Weights of a small contrastive audio-text model.
Data: trained on synthesized solo parts of chorales (CocoChorales), 39062 training examples.
Rows from block 7 of the text encoder of a small contrastive audio-text model, named by matrix and row number. Rows with one number belong to one neuron. Each number is 128 + 32 x the weight over its row's rms, rounded and kept within 0 to 255. All counts start at 0. Numbers have three digits each. After the name is the row's rms in percent of the matrix's.
After each neuron's rows are labels from the 100 texts, of 14976, where the neuron reaches its largest size: "tokens" is the input token at the peak. Only what is clearly more common there than usual is listed. The data: synthesized solo parts of chorales (CocoChorales).
# gate: MLP gate (text_encoder.blocks.7.mlp.gate.weight, 672x256), inputs 0-85
# fc1: MLP up (text_encoder.blocks.7.mlp.fc1.weight, 672x256), inputs 0-85
# fc2: MLP down (text_encoder.blocks.7.mlp.fc2.weight, 256x672, transposed), outputs 0-85

gate.40 081:059130129127170121130129119135125127122088124131126114142137111063150139125146125125084255128087140130126110123112125132159133127121127135246129212120118122127135141184124126122195125131126154135112133133053167131128137118123119138124121139122119120185089186
fc1.40 086:045129133128118135127127183121109063141136127167123129127124130127121178130127129127135124129128134129149135122130155119131153178130128118126117127149126137147127089128196129169166130128131128128127127207125126127033122165144122124137133128159196134161129140
fc2.40 060:109136129105111098107147146156148098117097138132146123142130126113114133105127135127183099116108132255173125140210148094099129100119127098154124108102138097170141143128127170133111119152156155136163106151064131138211255120123129129140124113115100255123114134
tokens: "double"

gate.391 110:128128124125126128128119188128154128190073143132156145116133128164128133121122128128123255096126157128128089159146061086197024140128128146152069176069144142128133143184132147125105128106128128117129128128029131128128128128124128128014128140128114070145134128
fc1.391 095:126168119140127059128128103128163127128096128196074129129128128109127122128099098143154138153135127128130128127127143132147127156128127115128128143128128129129128134095134128136135128127222129134097128129127048128072128127120130130047104087098011128128129128
fc2.391 115:106138120129128127128113176127126114128131255197110141119139134106092128181174076202128128091105208129152161127136127126137175128152143127096125129130130128096127126128179144153035126093178235129114128110126120131130127121134083110132100130138071143126180128
tokens: "c5"

gate.397 075:131147131130207126122122130115140116133038134086134138132255167131128140075101016140128163115124136125083098118136091126140055151132205162122113192121126119118084125138188129141124130109133126188083114162045087123126133123124127134151113117129115132225146132
fc1.397 084:114108089132127151123140069130116176053142146128068131127069124036127123128162129116120126038128128129195190065121129130125057083129132123130139107134132133136124091116126127088206130130237131127124127129129116066122187026187125123128119152095133140120118128
fc2.397 070:107080125113141130136130124173120125101129121144132220133167097124124127139089093122127052128128098128141160154094135130105146130107128093144156064126130128115120147098076150115163126136131132115178166160111140201133114102113109126126104158131145124087102255
tokens: "<end>"; "c5"

gate.368 112:138134123123207158191121127122160134130131131182134125123156218157241162130125122184043188127094140123135107127123047131125028126101125133239117132136072130054113136128129123134135117066125125128127130130127125093039162134133132143131120148113117020129076134
fc1.368 101:066178121126127127122126128124128133128167128127124053128109133135132131197015120043127128149182136126203164121121127133140134127147157105020096129136047126130129134187131122252226125128157158111128125129174128128161128132130199065126102128131097127131124154
fc2.368 088:156162130149139220093126106125125156157137119124124122124144126172116118130112147120087158056125112124132039101127111126156128134155150135143128121151134147123116136111117138134154133111144120118161121110131227125120133123132133109114125118134147134150156119
tokens: "c5"; "e5"

gate.639 096:129164107093147096124092139118119128094029120131117103120153168093139167120161105194000201134118047078147120121103082137120116159127152158154128147094121122129076148143132126080123127107180148157071123125119142127090138118124121155080132129192092213143131035
fc1.639 104:125135064134128124130089128185072134140164138124164138178126047110129145154067111189136153129152126193112128132164100118094063081186108141169123146123143120134133136126120178135132170137128142132127130129120106119031125126129135129102124151130129125132104088
fc2.639 140:145118126105145108131110165129125080091141132133110142092138000131108140138063138137115103139131122142128127139094126131136134134145147110157146091128136139108102166097094138071121164128148176125153147123000147129178128128085138109117146116137126123099135178
tokens: "<end>"; "c5"

gate.629 083:129132089197131130082131124179124108129130124087143127104202130235127219184126093125127242132098127128095113185108111138133128172131131127128129125104125130068125128121124126129131127125126126185130128126098126129129099104130125171131144088127133130127132125
fc1.629 098:128130108057222234101130126104126000064062103129059126126130088131128132129118105127127127098105130128127129075209125175131206154162130162127129146130126130031179187126125129172131127126129128127183167105128121133134179127129081132110131126127130105147130143
fc2.629 061:127124124121132140136117137000115127121123133120227124113135119136128129122116135139128129124209126146124118143137130097125120143134117136108126134138129125119133124140124113119136136118119126121127137111140132119127131139125135126120133118130131124125132137
tokens: "c5"

gate.250 089:118179079151141129170136162166131126135127140174135123131129154130193129220128067127170135128124129118137122116085023104131119109122121118127124120121110050118078127164116127074071109053197117109055133130155124072129185064128117128126119157115169090112114062
fc1.250 099:121067142147129130141201147102135116078129137135111127208124123193139127137198117126070068125076087128084121136129115133141124114111052005205127128115105066116128126175150242038116121104130124068119218126128134140082116079126088138071114130153126040115146122
fc2.250 119:172143117078112123105138139089017116110111112151166116149149158137126128122127127140136181142127127119144104124135124153124139137137078207000113131141156067152157161158131139127133113157111144158140101119167133074125176130110192138124130098132111129147124132
tokens: "<end>"

gate.10 082:126132125128172131126134119117131153132121128133139125130143152143137148130129129149123186113172122119132116077139119133188128154136090130135078126123185000130127123107120208055133119124122110121137128127146121129116133125070129125063099178127153119125133100
fc1.10 107:075033129190118124122064138135129126138191135120122128133113134152127113121139126134031122098131079074126127148127140100111093099153073132079127127123147129128161131214147099134031131117153140142120120216129137122130210140142134169061100169127179129142125127
fc2.10 111:124070128087154123255131131105065104079124109123119000131132126130127139124128130188116128132125127150131139125127167128132126129126128133170157122129130124130128137114117129109135148161144153133158146169114125126158145053101131129104133142135133142022101153
tokens: "c5"

gate.428 131:135138072126134083121112160155127125128073131147129128133130140166151160157130082138096223113062120129149036189124054113162110130066132130128154117114113110125074163129094130093127152114232131134147128126101150131126129129126127201094130160125122105146130127
fc1.428 111:119114111157095128153043136185137129135125130116127147129182133120129141127130135121137133128135078127125134127104121094115120155131124121130225085134126128130128122125130120126121129126072066135221126031184127131132009122119038128126133144131133126128121115
fc2.428 179:102127118107119218163102163089087091122121126101134129078139135126125021094103117179146163136125128175127124134125138155108112146134078142075125124127135118119125147148133087022127156114120136127116129179121141129162138122122129179129135117131109136126132134
tokens: "<end>"