A small contrastive audio-text model, trained from scratch.
Model: 9.61M parameters, log mel input, encoder arch crnn, encoder norm batchnorm, encoder activation silu, encoder depths [1, 1, 1], encoder rnn gru, text encoder width 256, text encoder layers 10, text encoder norm layernorm, text encoder activation reglu.
Training: 1200 steps, batches of 128.
Data: trained on synthesized solo parts of chorales (CocoChorales), 39062 training examples.
Rows from block 5 of the text encoder of a small contrastive audio-text model, named by matrix and row number. Rows with one number belong to one neuron. Each number is 128 + 32 x the weight over its row's rms, rounded and kept within 0 to 255. All counts start at 0. After the name is the row's rms in percent of the matrix's.
After each neuron's rows are labels from the 100 texts, of 14976, where the neuron reaches its largest size: "fires on" is the input token at the peak. Only what is clearly more common there than usual is listed. The data: synthesized solo parts of chorales (CocoChorales).
# gate: MLP gate (text_encoder.blocks.5.mlp.gate.weight, 672x256), inputs 154-175
# fc1: MLP up (text_encoder.blocks.5.mlp.fc1.weight, 672x256), inputs 154-175
# fc2: MLP down (text_encoder.blocks.5.mlp.fc2.weight, 256x672, transposed), outputs 154-175

gate.300 117 [197  59 161 128 124 129 128  17  89 111  63 121  79  85 174 128  43 128 157 121  67 128]
fc1.300 113 [134 123 119 166 124  37 195 158 127 140 136 128 135  68 134  62  74 166 135  94 124 196]
fc2.300 158 [131 127 129 127 127 127 133  53 118 234 129  79 127 134 128 192 128 104 130 187 186 162]
fires on: "f4"; "b4"; "oboe"

gate.109 095 [138  77 108 139 123 136  98 124  34 111  81 128 103 143 221  83  82 113 147 122  54 132]
fc1.109 105 [138 142  88 173 130 133  76 137 150  70 118 134 122 132  99 128 110 125 162 121 121 124]
fc2.109 093 [124 144 159 114 111 170 103 134 125 121 120 140 131 123 114 152 110 136 160 134 148 131]
fires on: "oboe"; "<end>"; "b4"; "b3"

gate.224 072 [129 142 121 132 145 147 112 124 126  98 115 120 104 127 127 124 120 132 172  28 110 128]
fc1.224 092 [125 134 135 229 134 137 129 124  79 120 128 118 129 141 127  90 121 128 134 200 162 129]
fc2.224 083 [ 93 130  68 128 130 143 118 180 131  83 138 157 130 105 147  97 138 144 143 115 115  91]
fires on: "cello"; "a5"

gate.349 096 [132 122 164 132 128  94  85 110  82 128 129  93 180  98 133 120 109 156 255 112  98 129]
fc1.349 122 [ 81 117 136 104 165 110 152 112  71 120 161 100 130 105 132 184 109 117 153 131 123 121]
fc2.349 095 [112 113 118  50 113 125  65 138  79 162 148 149 149 179 127 138 139  89 144 160 127 199]
fires on: "f"; "#"; "e5"

gate.274 103 [ 87 140  61 128 169 128 109 107 127  98 127 127 128 127 128 128   2 128 170 128 100 128]
fc1.274 105 [129  95 153 128 128 128 128 128 128 133 127 113 128 129 130 121 129 128 227 128 128 128]
fc2.274 104 [136 128  99 133 129 128 121 129 128 126 128 128 127 129 113 111 156 128 128 191 128 130]
fires on: "e5"; "b4"; "e4"

gate.13 114 [151 128 128 137 128 196 129 129  58 120 114 128 157 107 195 139  46 129 165 128  82  72]
fc1.13 122 [127 127 122 126 119 128 123 122 136 213 130 131 128 166 121 129 116 123 128 128 223 228]
fc2.13 174 [129 125 105 119 102 132 203 129 123 210 130 122 126 140 126 135 130 124 128 128 131 138]
fires on: "c5"

gate.555 104 [119 145 120 119 128 148 120 127 128 149 167 127 123 114 185 128  68 127 241 115  81 112]
fc1.555 105 [128 128 103 129 128 124 160  44 203 108 128 233 126 128  84 127 131  83 103 159 173 121]
fc2.555 091 [141 128 128  35 128 124 129 128  38 127 124 133 129 127 130 159 127  53 127 128 127 130]
fires on: "f5"

gate.579 110 [131 116 128 129 127 123 133 109 115 125 118 127 127 127 125 104  84 133 162 126 124 127]
fc1.579 104 [128 131 128 239 127  67  75 129 118 127  78 167 122  99 136 128 127 128 129 128 105 129]
fc2.579 079 [115 158  52 124 208 135 121 105 146 136 140  99 146 129 110 136 120 139 130 140 131 127]
fires on: "f"; "oboe"; "g4"

gate.433 106 [128 111 109 137 129 124 110  91  95  66 124 135 122 109 129 120 124 133 182 117  81 133]
fc1.433 096 [122 129  93 119 116 127 139 241 127 144 129 109 131 136 131 138 135 119 112 123 201 133]
fc2.433 144 [123  91 122 133 127 116 159 165 105 156 146 140 131  70 206 119 165  65 134 128 165 104]
fires on: "e4"; "3"; "g"

gate.325 129 [129 127 108 211 125 122 128  68 115 122 123 127 145 128 134 128  65 127 224  80  93 167]
fc1.325 125 [123 126 114 127  91 127 106 132 129 128 141  83 113  75 128  73 128 131 130 145 110 142]
fc2.325 183 [130 144 129 113 139  99 255  92 125 131 139  62 136  64 107 255 139 124 118 139 151 131]
fires on: "c4"

gate.144 107 [146 154 138 148 185 129 132 127 137 116 104  50 124 131 145 157 106 129 143  92 126 122]
fc1.144 105 [127 180  99 132 109 134  83 171 137 129 103 131 124 130  65 132 125 119 159 129 102  71]
fc2.144 087 [ 68 147 127 123 157 148 145 128 104 124 192  84 128 144 127 134 214 133 139 194 143 107]
fires on: "b4"

gate.179 081 [129 131 125 138 128 121 139 140 130 128 116 117  99 109 126 126  59 126 174 122  80 166]
fc1.179 099 [121 125 171 127 104 139 135 226 127 128 145  62 126  99 163 200 151  99 121 129 142 145]
fc2.179 146 [108 128 118 128  78 135  89 170 130 125 129 129 128 164 132 116 172 161  84  77 130 126]
fires on: "g4"; "f"

gate.262 090 [128 126 138 129 128 140  99 122 128  53 121 128 126 128 137 128  88 127 231 120  50 128]
fc1.262 089 [208 124 183 148  50 128 143 128 129 128 128 128 125 128 186 128 128 100 128 128 128 117]
fc2.262 059 [128 127 129 129 126 127 128 128 129 128 128 128 128  58 127 128 200 255  91 128 137 129]
fires on: "f"; "b4"

gate.501 096 [134 132 133 134 145 206  82  81 119 105 114 122 129 100 152 141 117 123 138 125 116 103]
fc1.501 106 [133 117 129 120 136 145 121  82 128 127 119 148 145 167 127 127  28 101 141  97 128 144]
fc2.501 121 [148 156 127 108 152 155 136 104 128 203 122  79 101 151  66 162 187 132 136 124 135 106]
fires on: "f5"

gate.62 132 [154 128 124 133 141 129 123 123 128 127 138  89 129  86 128 128 120 129 181 137  26  64]
fc1.62 121 [163 107 128 129 148 128 133 126 151 127 188 113 138 128 125 127 162 127 128 141  68 172]
fc2.62 131 [148 128 135 183 143 151 118 178 131 128 111 131 129 149 135 126 126 137 125 128 127 129]
fires on: "g4"

gate.102 078 [130 127 128 185 127  89 121 126 130 115 123 194 128 125  91 128  91 130 191 198 126 134]
fc1.102 083 [165 127 129 179 187 126 129 135 131  94  88  92 130 132 127 123 132 129 125 137 126 130]
fc2.102 079 [134 128 128 162 119 147 128 127 198  27 107 140 103 148 107  99 176 137 110 156  67  88]
fires on: "f4"; "f"; "3"; "e3"

gate.605 127 [165 154 102 159 127 136 105  55  53 128 111 111 156  84 155  74   0 138 138 110 110  88]
fc1.605 111 [230 126 154  79 128 127 131 129 129 147 128 106 125 166 110 190 170 128 127 204 128 128]
fc2.605 168 [129 129 126 150 154 132   0  99 133 109 130 234 165 128  93  99 154 129 155 128 132 128]
fires on: "e5"; "d5"

gate.410 119 [181 128 128 136  83 128 127 118  65 110 127  87 136 128 132 134  57 133 174  89  78 103]
fc1.410 106 [168 128 123 129 128 181 138 114 118  26 104 119 123 229 126 122 117 101  80 151 119 120]
fc2.410 091 [148 144 133 255 137 160 123 118 111 203 102 153 136 133 132 137  65 106 128  63 131 140]
fires on: "#"; "oboe"; "5"; "b4"

gate.463 079 [ 82 130 107 208 128 112 102 119 126 128  75 124 168 142 192  50   9 126 153 103 125 129]
fc1.463 085 [126  73 135 127 111  74  75 223 127 112 126  76 119 115 136 115 115 126 154 115 117 132]
fc2.463 105 [128 166 118 118 143 154 118 136 140 110 184 145 184  72 121  62 181 241 147  91 135 127]
fires on: "f"; "<end>"

gate.87 139 [135 135 172 134 143 169 127 120 119  84  84 123 129  85 146 192  68 129 179  78  69 113]
fc1.87 157 [118  91  97 134 195 128 146  86 131 139 127 129 129 131 125 117  83  98 243 145 181 128]
fc2.87 234 [113 132 126 130 143 131 106 162 131 164 126 112 130 119 139 106 128 152 124  95 165 103]
fires on: ":"; "f5"; "f4"

gate.484 128 [128 122 125 143 119 144  92  95 116 140 128 111  64 114 128 129  82 126 240 129  93 127]
fc1.484 104 [142  99 189 128 143 130 142 130 127 143 128 128 128  33 198 109  94 128 108 127 234  31]
fc2.484 178 [ 54  66  67 112   0  58  65 206 129 138 129 129  81 102 147 126 137  98 127 159 128  88]
fires on: "c4"

gate.639 089 [115 142 129 132 126 185 119 119 133 158 120 127 222  92 126 129  11  79 176 106 109  91]
fc1.639 091 [185 128 129 130 124 132 129 145 152 146 124 129  67 159 139 123 127 147 128 116 120  64]
fc2.639 083 [135  87 128 148 160  68 165 149  95 129 122 167 114 153 139 111 127  95 102 117 136 131]
fires on: "c5"; "trumpet"

gate.624 088 [129 128 122 123 126 124 147  48  77 130 129 128  46  83 125 132 113  77 133 129 125  95]
fc1.624 103 [136 137 143 236 152 129 132 122 209 116 122 127 125 157 127 126 135 117  98 143 143 128]
fc2.624 110 [130 219  76 129 126 174 146 115 159 133  99 107 135 134  67 136 175 150 152 129 126 130]
fires on: "3"; "g"

gate.116 078 [195 128 118 130 127 128 148 123  62 125 128 124 200 113 135  59 111 127 126 110  84 128]
fc1.116 092 [127 128 143 124 130  27  97 204 137 126 127 130 132 150 219 126 143 140 110 149 124 133]
fc2.116 057 [133 163 128 129 134 189 128 202 139 102 113 128 163  43 190 140  97 132 163  97 100  88]
fires on: "d"

gate.666 120 [126 128 133 128 124 127 114  49 112 107 110 123 121 134 115 129   0 112 141 131  84 129]
fc1.666 120 [139 108 150 126 200 129 134 112 126 123 104 105 128 149  92 141 112  48 133 129 114 140]
fc2.666 185 [ 99 128 118  95 102  91 130 146  60 126 205 130 129  72 129 128 144 131 127 128 142  87]
fires on: "clarinet"; "a4"

gate.670 135 [129  98 172  87 132 134 130  34 127 117 127 134 184 131 102 114   0 124 153 130 119 145]
fc1.670 144 [135 131 110 122 115 128 122 136  90 106 111 151 122 130 127 134 130 115 122 102 127 161]
fc2.670 292 [112 133 108  97 127 133 127 139 111 178 181  94 180 118 168 154 121 124 132 126 166 127]
fires on: "a3"; "a"

gate.628 138 [128 161 125 129 144 160 128 110 125  82 128 128 133  69 132 141  84 135 255  97  68 119]
fc1.628 112 [121 129 118 131 129 128  80  67  85 127 123  15 105 122 124  45 175 174 128 129 117 124]
fc2.628 182 [128 128 186 135 151 155 128   0 128 154 120 127 152 246 128 128 128 110 128  59 145 128]
fires on: "trombone"; "trumpet"

gate.16 093 [ 70 160 120 136 131 187 125  50 127 121 117 127 134 115 128 120  97 123 165 110 103  53]
fc1.16 101 [134 138 161 251 127 255 100 124 113 125 125 116 153  47 181 129  73 168  86  49 131 135]
fc2.16 173 [ 62 138 126 127 131 115 111  91 129 126 138 103 128 135  82 128 127 139 129 133 147 129]
fires on: "e5"; "c5"

gate.289 082 [129 126 189 129  99 108 133 181 126 130 127 126 125 129 111 202 128 124 111 166  18 128]
fc1.289 084 [129  97  90 127  37 130 129 125 126 129 126 128 130 126 102  49 125 109 130 110 128 204]
fc2.289 060 [120 119 130 127   0 130 118 141 139 130 130 131 139 128   0 255 126 127 128 128  64 122]
fires on: "b4"; "e4"

gate.234 099 [128 128 128  61 122 128 125  75 128  71 127 124 127 117 134 128 104 128 128 128  31 127]
fc1.234 120 [255 151 128 127 131 199 129 215 151 139 128 128 128 128  74 203 110 128 128 128 162 128]
fc2.234 154 [129 128 128 128 126 112 169  98  28 128 128 116 128 128 151 130  84 128 128 255 128 130]
fires on: "d4"; "c5"

gate.155 075 [129 128 128  94 218  76 128 128 118 167 129 127  61 128 128  86 128 128 129 129 123 127]
fc1.155 086 [104 115 128  40 128 171 128 128  66 105 128 128 128 128 128 128 124 129 128 128 128 127]
fc2.155 035 [127 124 128 129 189 125 131 137 128 122 132 132 131 119 148 127 128 127 128 128 126 126]
fires on: "c5"; "g4"; "g5"

gate.643 100 [130 125 128 138  78 125  44 135 141 101  94 136 141  46 119  91  68 133 141 101  53 130]
fc1.643 105 [141 126 124 109 111  63 109 103 115 190 122 121 123 128 186 152  90 120 130 136 144 137]
fc2.643 168 [125 115  92 133  26  79  91 157 133 120 151 162 126 114 136  98 128 164  90 126 128 136]
fires on: "e5"

gate.383 074 [143 128 101 128 138 163 112 125 126 125 129 109 102 128  99 128 159 116 154 121 115 128]
fc1.383 091 [128  87 113 130 139 140 123  66 116  35 135 144 139 121  81 124 125 153 106 106 128 210]
fc2.383 087 [109 126  71  20 102 128 121 129  59 165 131 126 124 130 129 215 131 126 133 147 139 123]
fires on: "viola"; "d4"

gate.130 141 [115 129 128 132 121 123 146 105  91  90 114 121 110 107 131  86 110 154 240 120  69  77]
fc1.130 125 [144 124 157 129 155 177 118 121  50 127 121 146 127 146 122 124 159  83  97 133 167 125]
fc2.130 235 [175 117 126 126 123 130 181 114  49 152 118 123 161 125 129 125 130   0 125 130 131 128]
fires on: ":"

gate.351 078 [129  84 119 133 130 171 125  61 131 122 124  86 127 179 125 128  27 128 129 127 116 130]
fc1.351 101 [127  95 125 135 126 135 229 126 135 123 125 128 130 109 135 144 117 134 134 122 121 121]
fc2.351 078 [135 121 151 122 151 122 154 140 128  94 123 118 126 143 146 131  91 115 126  83 116 124]
fires on: "a3"

gate.588 091 [116 121 156  89 145 131 128 127 125  75 129 128 129  48 143 122 106  80 196 103  15 127]
fc1.588 096 [127 129 150  87 144 131 128 139 134 130 136 167 118 125  80  40 159 126  89 160 128 167]
fc2.588 103 [130 133 168 128 110 105 132 116  66 136 104  96  84  97 128 131 118 126  90 111 152 113]
fires on: "e5"; "clarinet"; "viola"

gate.107 106 [134 129 123 130 125 160 128 134 124 140  96 100 116 128 119 154  31 122 167 128 132 119]
fc1.107 106 [128 148 120 127 248 110 126 206 121 128 158 131 155  50 136 118 128 169 126  35 147 126]
fc2.107 118 [128 122 128 140 216 134 163 132 136 147 121 138 130  94 129 115 125 124 103 113 128  53]
fires on: "#"

gate.142 137 [136 108 127  72 126 127 118 130  59 130 135 134 131  86 129 128  66 110 149 128 125 135]
fc1.142 138 [116 128 113 113 117 128  39 143 135 116 126 121 125 156 171  66 121 143 187 124 132 145]
fc2.142 236 [173 124 147 111 139 124 125 109  91 146 107 157 119 173 119 150  98 111 108 132 136 212]
fires on: "3"; "d"; "cello"

gate.288 119 [195 127 119 137 125 207 126 109 123 120 130 128 110 127 139 136  92 173 255 128 118 128]
fc1.288 118 [ 88 146 108 128 128 238 128 137  23 110  59 129 189 127 168 128 126 128 144 127 120 128]
fc2.288 131 [125 130 132 123 135  94 149 133 126 123 130 131 134 117 129 131  88 122  98 131 120 128]
fires on: "g3"; "f3"; "f4"

gate.458 103 [128 128 114 153  88 104 128  87 105 114 128 128  67 128 129 109 109 128 154 112  74 128]
fc1.458 116 [128 128 137  81 139 128 128 114 145 104 128 118  40 128 135 145 128 128 119 127 128 117]
fc2.458 089 [129 127 128 130 129 128 128 125 129 128 125 128 122 128 127 128 135 193 118 126 128 129]
fires on: "c4"; "c5"

gate.202 106 [142 128  83 123 112 128 128 126  88 128 128 128 133  97 131  93 104 131 140 127 124 130]
fc1.202 106 [127 128 128 129  99 113 107  77 128 119 123 149 129 116 109 236 151 127 128  48 128 130]
fc2.202 092 [138 128 150 127 155   0 152 126 130 160 129 127 128 129 128 128 128 128  37 160 129 129]
fires on: "d4"; "c4"; "3"

gate.65 104 [126  72 201 162 130 137 182 131  91 142 115 146 128 129 131 120  75 158 177 128  80 127]
fc1.65 095 [157 127 129 128 129 117 129 128 128 107 126 127 126 128 128 128 128 128 127 128 131 138]
fc2.65 098 [130 127 125 159 123 131 125 126 162 139  55 130 135 105 111 125 127  43 224 128 124 107]
fires on: "b4"

gate.423 110 [132 122 171 158 133 128 130 103 123 125 122  79 133 120 125 123  10 130 250  81  71 126]
fc1.423 112 [124 143 212 126 119 158 128  74 125 103 128 126 151 125 144 150  96 127 128 109  46 215]
fc2.423 111 [137 120  87 140 218 131 146  93 153 131 123  81 122 131 105 129 129 118 128 123 120 132]
fires on: "<end>"; "f"

gate.17 101 [166 118 126 123 141 127 118  86  30 104  98 138 128 129 132 134 103 127 136 126  98 119]
fc1.17 107 [168 133 130 123 123 142 138 133 124 143 129 129 125 127 127 129 146 129  80 132  85 122]
fc2.17 106 [134 137 115  89 134 140 126 115 125 228 167 130 165 144 108 169  86 114 136 140 125 162]
fires on: "b3"

gate.426 143 [123 118 136 137 132 115 126 114 123 124 133 127 127 126 143 118  77 113 164 119 127 132]
fc1.426 131 [132 155 132  75 132 194 128 128 108 194 132 128 145 107 128 130 134 124 134 114 142 122]
fc2.426 246 [ 64 127 128  78 129 129 103 135 124 134 162 124 146 135 136 157 139 140 255  83 137 120]
fires on: "#"; "f5"; "e5"

gate.122 112 [115 144 117 105 122 132 153 117 132 129 108 124 109 110 116  87 121 131 126 127 120 137]
fc1.122 113 [131 163 137 138 199 115 201 115 136 128 101 133  99 107 137 130 116  99 137 143 128 126]
fc2.122 143 [134 122 123 204 131  86 128 128 167 125 122 126 147 144 141 122 173 163 131 106 139 221]
fires on: "d4"; "d3"

gate.209 129 [143 108  64 119  76 123 112 119 100 126 123 134 126  91 161 129  94 117 211 130 116 159]
fc1.209 137 [ 72  57 124 129 131 107  44 148 133 130 129 164 122 127 133 150 172 122 122 129 129  84]
fc2.209 239 [147 125 136 152 133  86 146 104 128  68  92 118 103 146 115 143  74 134 114 130 113 120]
fires on: "c"; "4"; "trombone"

gate.185 109 [126 107 103 132 132 128 151  98 148 122 107 111  41 103 120 127  85 185 132  72  66 122]
fc1.185 126 [216 143 120 122 128 130 144 129 139  69  49 128 124 129 175 116 159 129 128 106  79 128]
fc2.185 161 [131 126 186 157 129  72 199 106 162 251 100  46  85 128 131 123 122 120 103 131 132 107]
fires on: "g"; ":"; "violin"; "trombone"

gate.669 127 [128 128 127 128 125 155 207 128 128 128 128  94 128 104 196 179  10 131 172 128 122 128]
fc1.669 109 [138 128 128 131 126 128 208 128 112 128 115 128 191 127 130 121  90 133 129 129 120  54]
fc2.669 120 [129 126 129 128 174 128 131  68 128 127  89 140 127 128  90 101 128 100 101 130 125 130]
fires on: "#"; "e5"

gate.405 078 [134 102 128 128 128 180  63 130 129  83 129 128 114 128 128 127 115 129 176 128 128 100]
fc1.405 090 [ 55 128 128 128  39 128 196 128 128  49  50 128 127 127 128 157  73 123 128 125 128 128]
fc2.405 062 [130 130 142 131 128 129 129 123 131 133 125 127 127 128 124 127 130 130 128  63 128 128]
fires on: "<end>"; ":"; "cello"; "oboe"

gate.29 131 [129 144 102 143 106 144 107  91  91  98 118 109 125 109 127 123  58 149 197  99 101 127]
fc1.29 109 [ 94 136 131 203 136 113 138  94 131 110  92 129  53 199 102 114 117 134 134 144 106 170]
fc2.29 212 [182 130 127 127 129 144 130 125 131 164 136 132 197 115 128 126 100 118 122 103 167 137]
fires on: "b3"; "#"

gate.343 077 [127 130 136 121 189 126 194 126 123 134 128 118 121  84 125 134 136 211 216  56  71 125]
fc1.343 088 [130  82 112 135 126  68 121 103 125 130 120 134 187 127 132 127 144 115  94 130 135 134]
fc2.343 063 [129 145  97 124 117 144 125 171 194 148 145 152 183 128 104 113 170  23 120 126 110 104]
fires on: ":"

gate.534 077 [ 75 131  84 134 128 143  65 124 131 108 127 128 124  62 166 124 108  93 149 139  33  88]
fc1.534 090 [193  71 128 128  46 128 137 127  85 128 126 128  99 127  46 128 128 188 128 128 128 128]
fc2.534 059 [127 127 128 131 122 128  62 128 130 128 128 129 130 130 147 129 164 128 128 128 128 128]
fires on: "d3"

gate.270 077 [130 129 173 138 130 138 128  77 117  51 108 127 135 132 138 170  56 118 126 129 124 121]
fc1.270 102 [190 133 148 120 124  56 133 130 124 130 140 149 129 128 119 112 132 131 174 104 239 132]
fc2.270 083 [122 131 123  90 119 112 109 104 127  99 141 147 145 131 120 142 122 124 114 169  97 174]
fires on: "a"; "<end>"

gate.222 134 [119 124 136 128 108 119 107 129 125  82 132 119 126 129 186 105 123  66 129 123  52 132]
fc1.222 120 [124 118 230 104 124 123 126 102 184 140 131 157 129 148 116 168 155 119 118 142 128 137]
fc2.222 218 [158 124 132 123 137 126 130 130 199 128 124  65 144 146 150 193 130 132 140 165 138 185]
fires on: "e4"; "viola"

gate.53 074 [118 126 126 128  88 107 126 131 128 103 129 191 131 127 131 127 129 156 130 123 127 128]
fc1.53 097 [191  95 128 128 201 128 116 125 176 130 126  85 170 128 139 142 122 127 128 189 128 128]
fc2.53 035 [115 127 130 121 118 115 122 143 141 124 145  34 129 131 123 128 255 148 131 134 118 133]
fires on: "trumpet"; "flute"; "c5"

gate.464 086 [122 127 108 138 128 117  75 102 110 126 116 121 132 109 129 137   0 145 178 125 122 131]
fc1.464 091 [135 129 155 138 132  93 142 109 117 222 155  35  67  48 129 142 129 130 140 126 151 135]
fc2.464 133 [130 163 160 160 140 157 164 128 178  70  97 105  73 177 111 129 111 130  39 181  51  40]
fires on: "3"; "d"

gate.625 077 [127  79  51 130 121 140 100 128 135 122 133 132 135 115 137 132 122  97 190 111  26 118]
fc1.625 072 [132 139 124 130 133  35 128 128 129 184 124 195 130 126 124 128 197 134 133 124 132 171]
fc2.625 067 [160 194 113 222 157 255 152  77 218  99 114 112 158 140  62 155 120 100 158 140  90 138]
fires on: ":"; "f"; "3"; "f3"

gate.322 076 [134 164 113 157  59 143 103 119  85 121 115  68 134 128 126 126 110 134 138 119 117 123]
fc1.322 093 [133 131 127 131 128 133 112  47 138 126 128 127  28 183  88 129 114 127 130 108 122 126]
fc2.322 073 [113 140 121 127 123 116 111 147 101 111 149 122 151 103 122 161 129 183 192  99 146 158]
fires on: "a4"

gate.258 111 [130 142 129 138 126 151 172 124  40 129 160 128 110  66 131 117 119 108 216 128  99 130]
fc1.258 104 [128  88 130 184  79 106 230 133 130 220 130 113 120 139 130 127 131 134 121 106 124 128]
fc2.258 106 [118 136 134 121 102 129 130 128 111 182 196  95 127   9 127 135 130 167 129 120 184  90]
fires on: "g4"; "oboe"

gate.181 138 [141 150 159 165 128 152 128 127  99 110  78 128 129 114 130 128  94 125 155 119  92 122]
fc1.181 130 [113   3 159 130 129 114 119 120 146 157 129 129 119 129 127 113 113 123 170 191 128 117]
fc2.181 219 [121 133 125 129 167 153 130 109 123 114 113 128 130 130 128  47 135 124 146 120 133 128]
fires on: "g3"

gate.1 083 [128 172 128 162 128  94 128 137 128 143 102 102 128 128 193  53  48 128 153 128 117  85]
fc1.1 098 [126 128 157 128 178 108 152 145 124 173 128 132 192 106 128  64 128 128 128 128  63 139]
fc2.1 047 [126 128 255 132 127 127 125 127 130 130 128 129 130 128 134 128 129 128 128 128 129 125]
fires on: "f"; "f4"; "g3"; "3"

gate.230 081 [126  59 165 135 148 127  97 122 125 114 129 111 115  63 167  93 131 124 187  92 120  99]
fc1.230 096 [124 141 127 118 129  96 117 154 180 146 125 137 173 163 107 155 133 151 162 134 127 176]
fc2.230 151 [136  98  97 103 166 148 118 129 106 134  67 130 112 202 138 157  96  45 142 141 151 160]
fires on: "g5"; ":"; "g4"

gate.332 102 [127 103 118 121 108 122 139 129 121 127 134 148 116 120  94 116  93 130 179  32 103 149]
fc1.332 105 [148 143 128 120 123 153 233 209  59  70  85 127 129 119 127 161 145 128 184 119 137  76]
fc2.332 093 [ 94 124 128 165 126 125 123 130 213 130 124 134 128 162 128  99 135  57 133 136 125 122]
fires on: "e5"; "e3"

gate.170 080 [129 128 128 177 121 128 129 129 118 128 126 136  82 127 130 128 127  74 139 128  80 127]
fc1.170 098 [139 127 128  81 127 127 128 105 105 127 128 128 128 128 128 122 127 128 129 180  83 125]
fc2.170 070 [129 112  74 130 109 110 128 131 127 131 143 133 128 128 123 128 143 129   0 130 130 141]
fires on: "<end>"; "g5"

gate.620 108 [129 130 128 131 167 130  39 128 121 114 129 129 101 118 129 152 124 138 209 126  84 126]
fc1.620 109 [127 128 149  84 205 127 131 127 139 148 126  30  83 129 111 128 127  67 128 148 128 128]
fc2.620 117 [180 255 130 131 128 134 127 127 131 212 128 117 131 126 128 139 126 128 123 127 132 126]
fires on: "f"; "5"; "e5"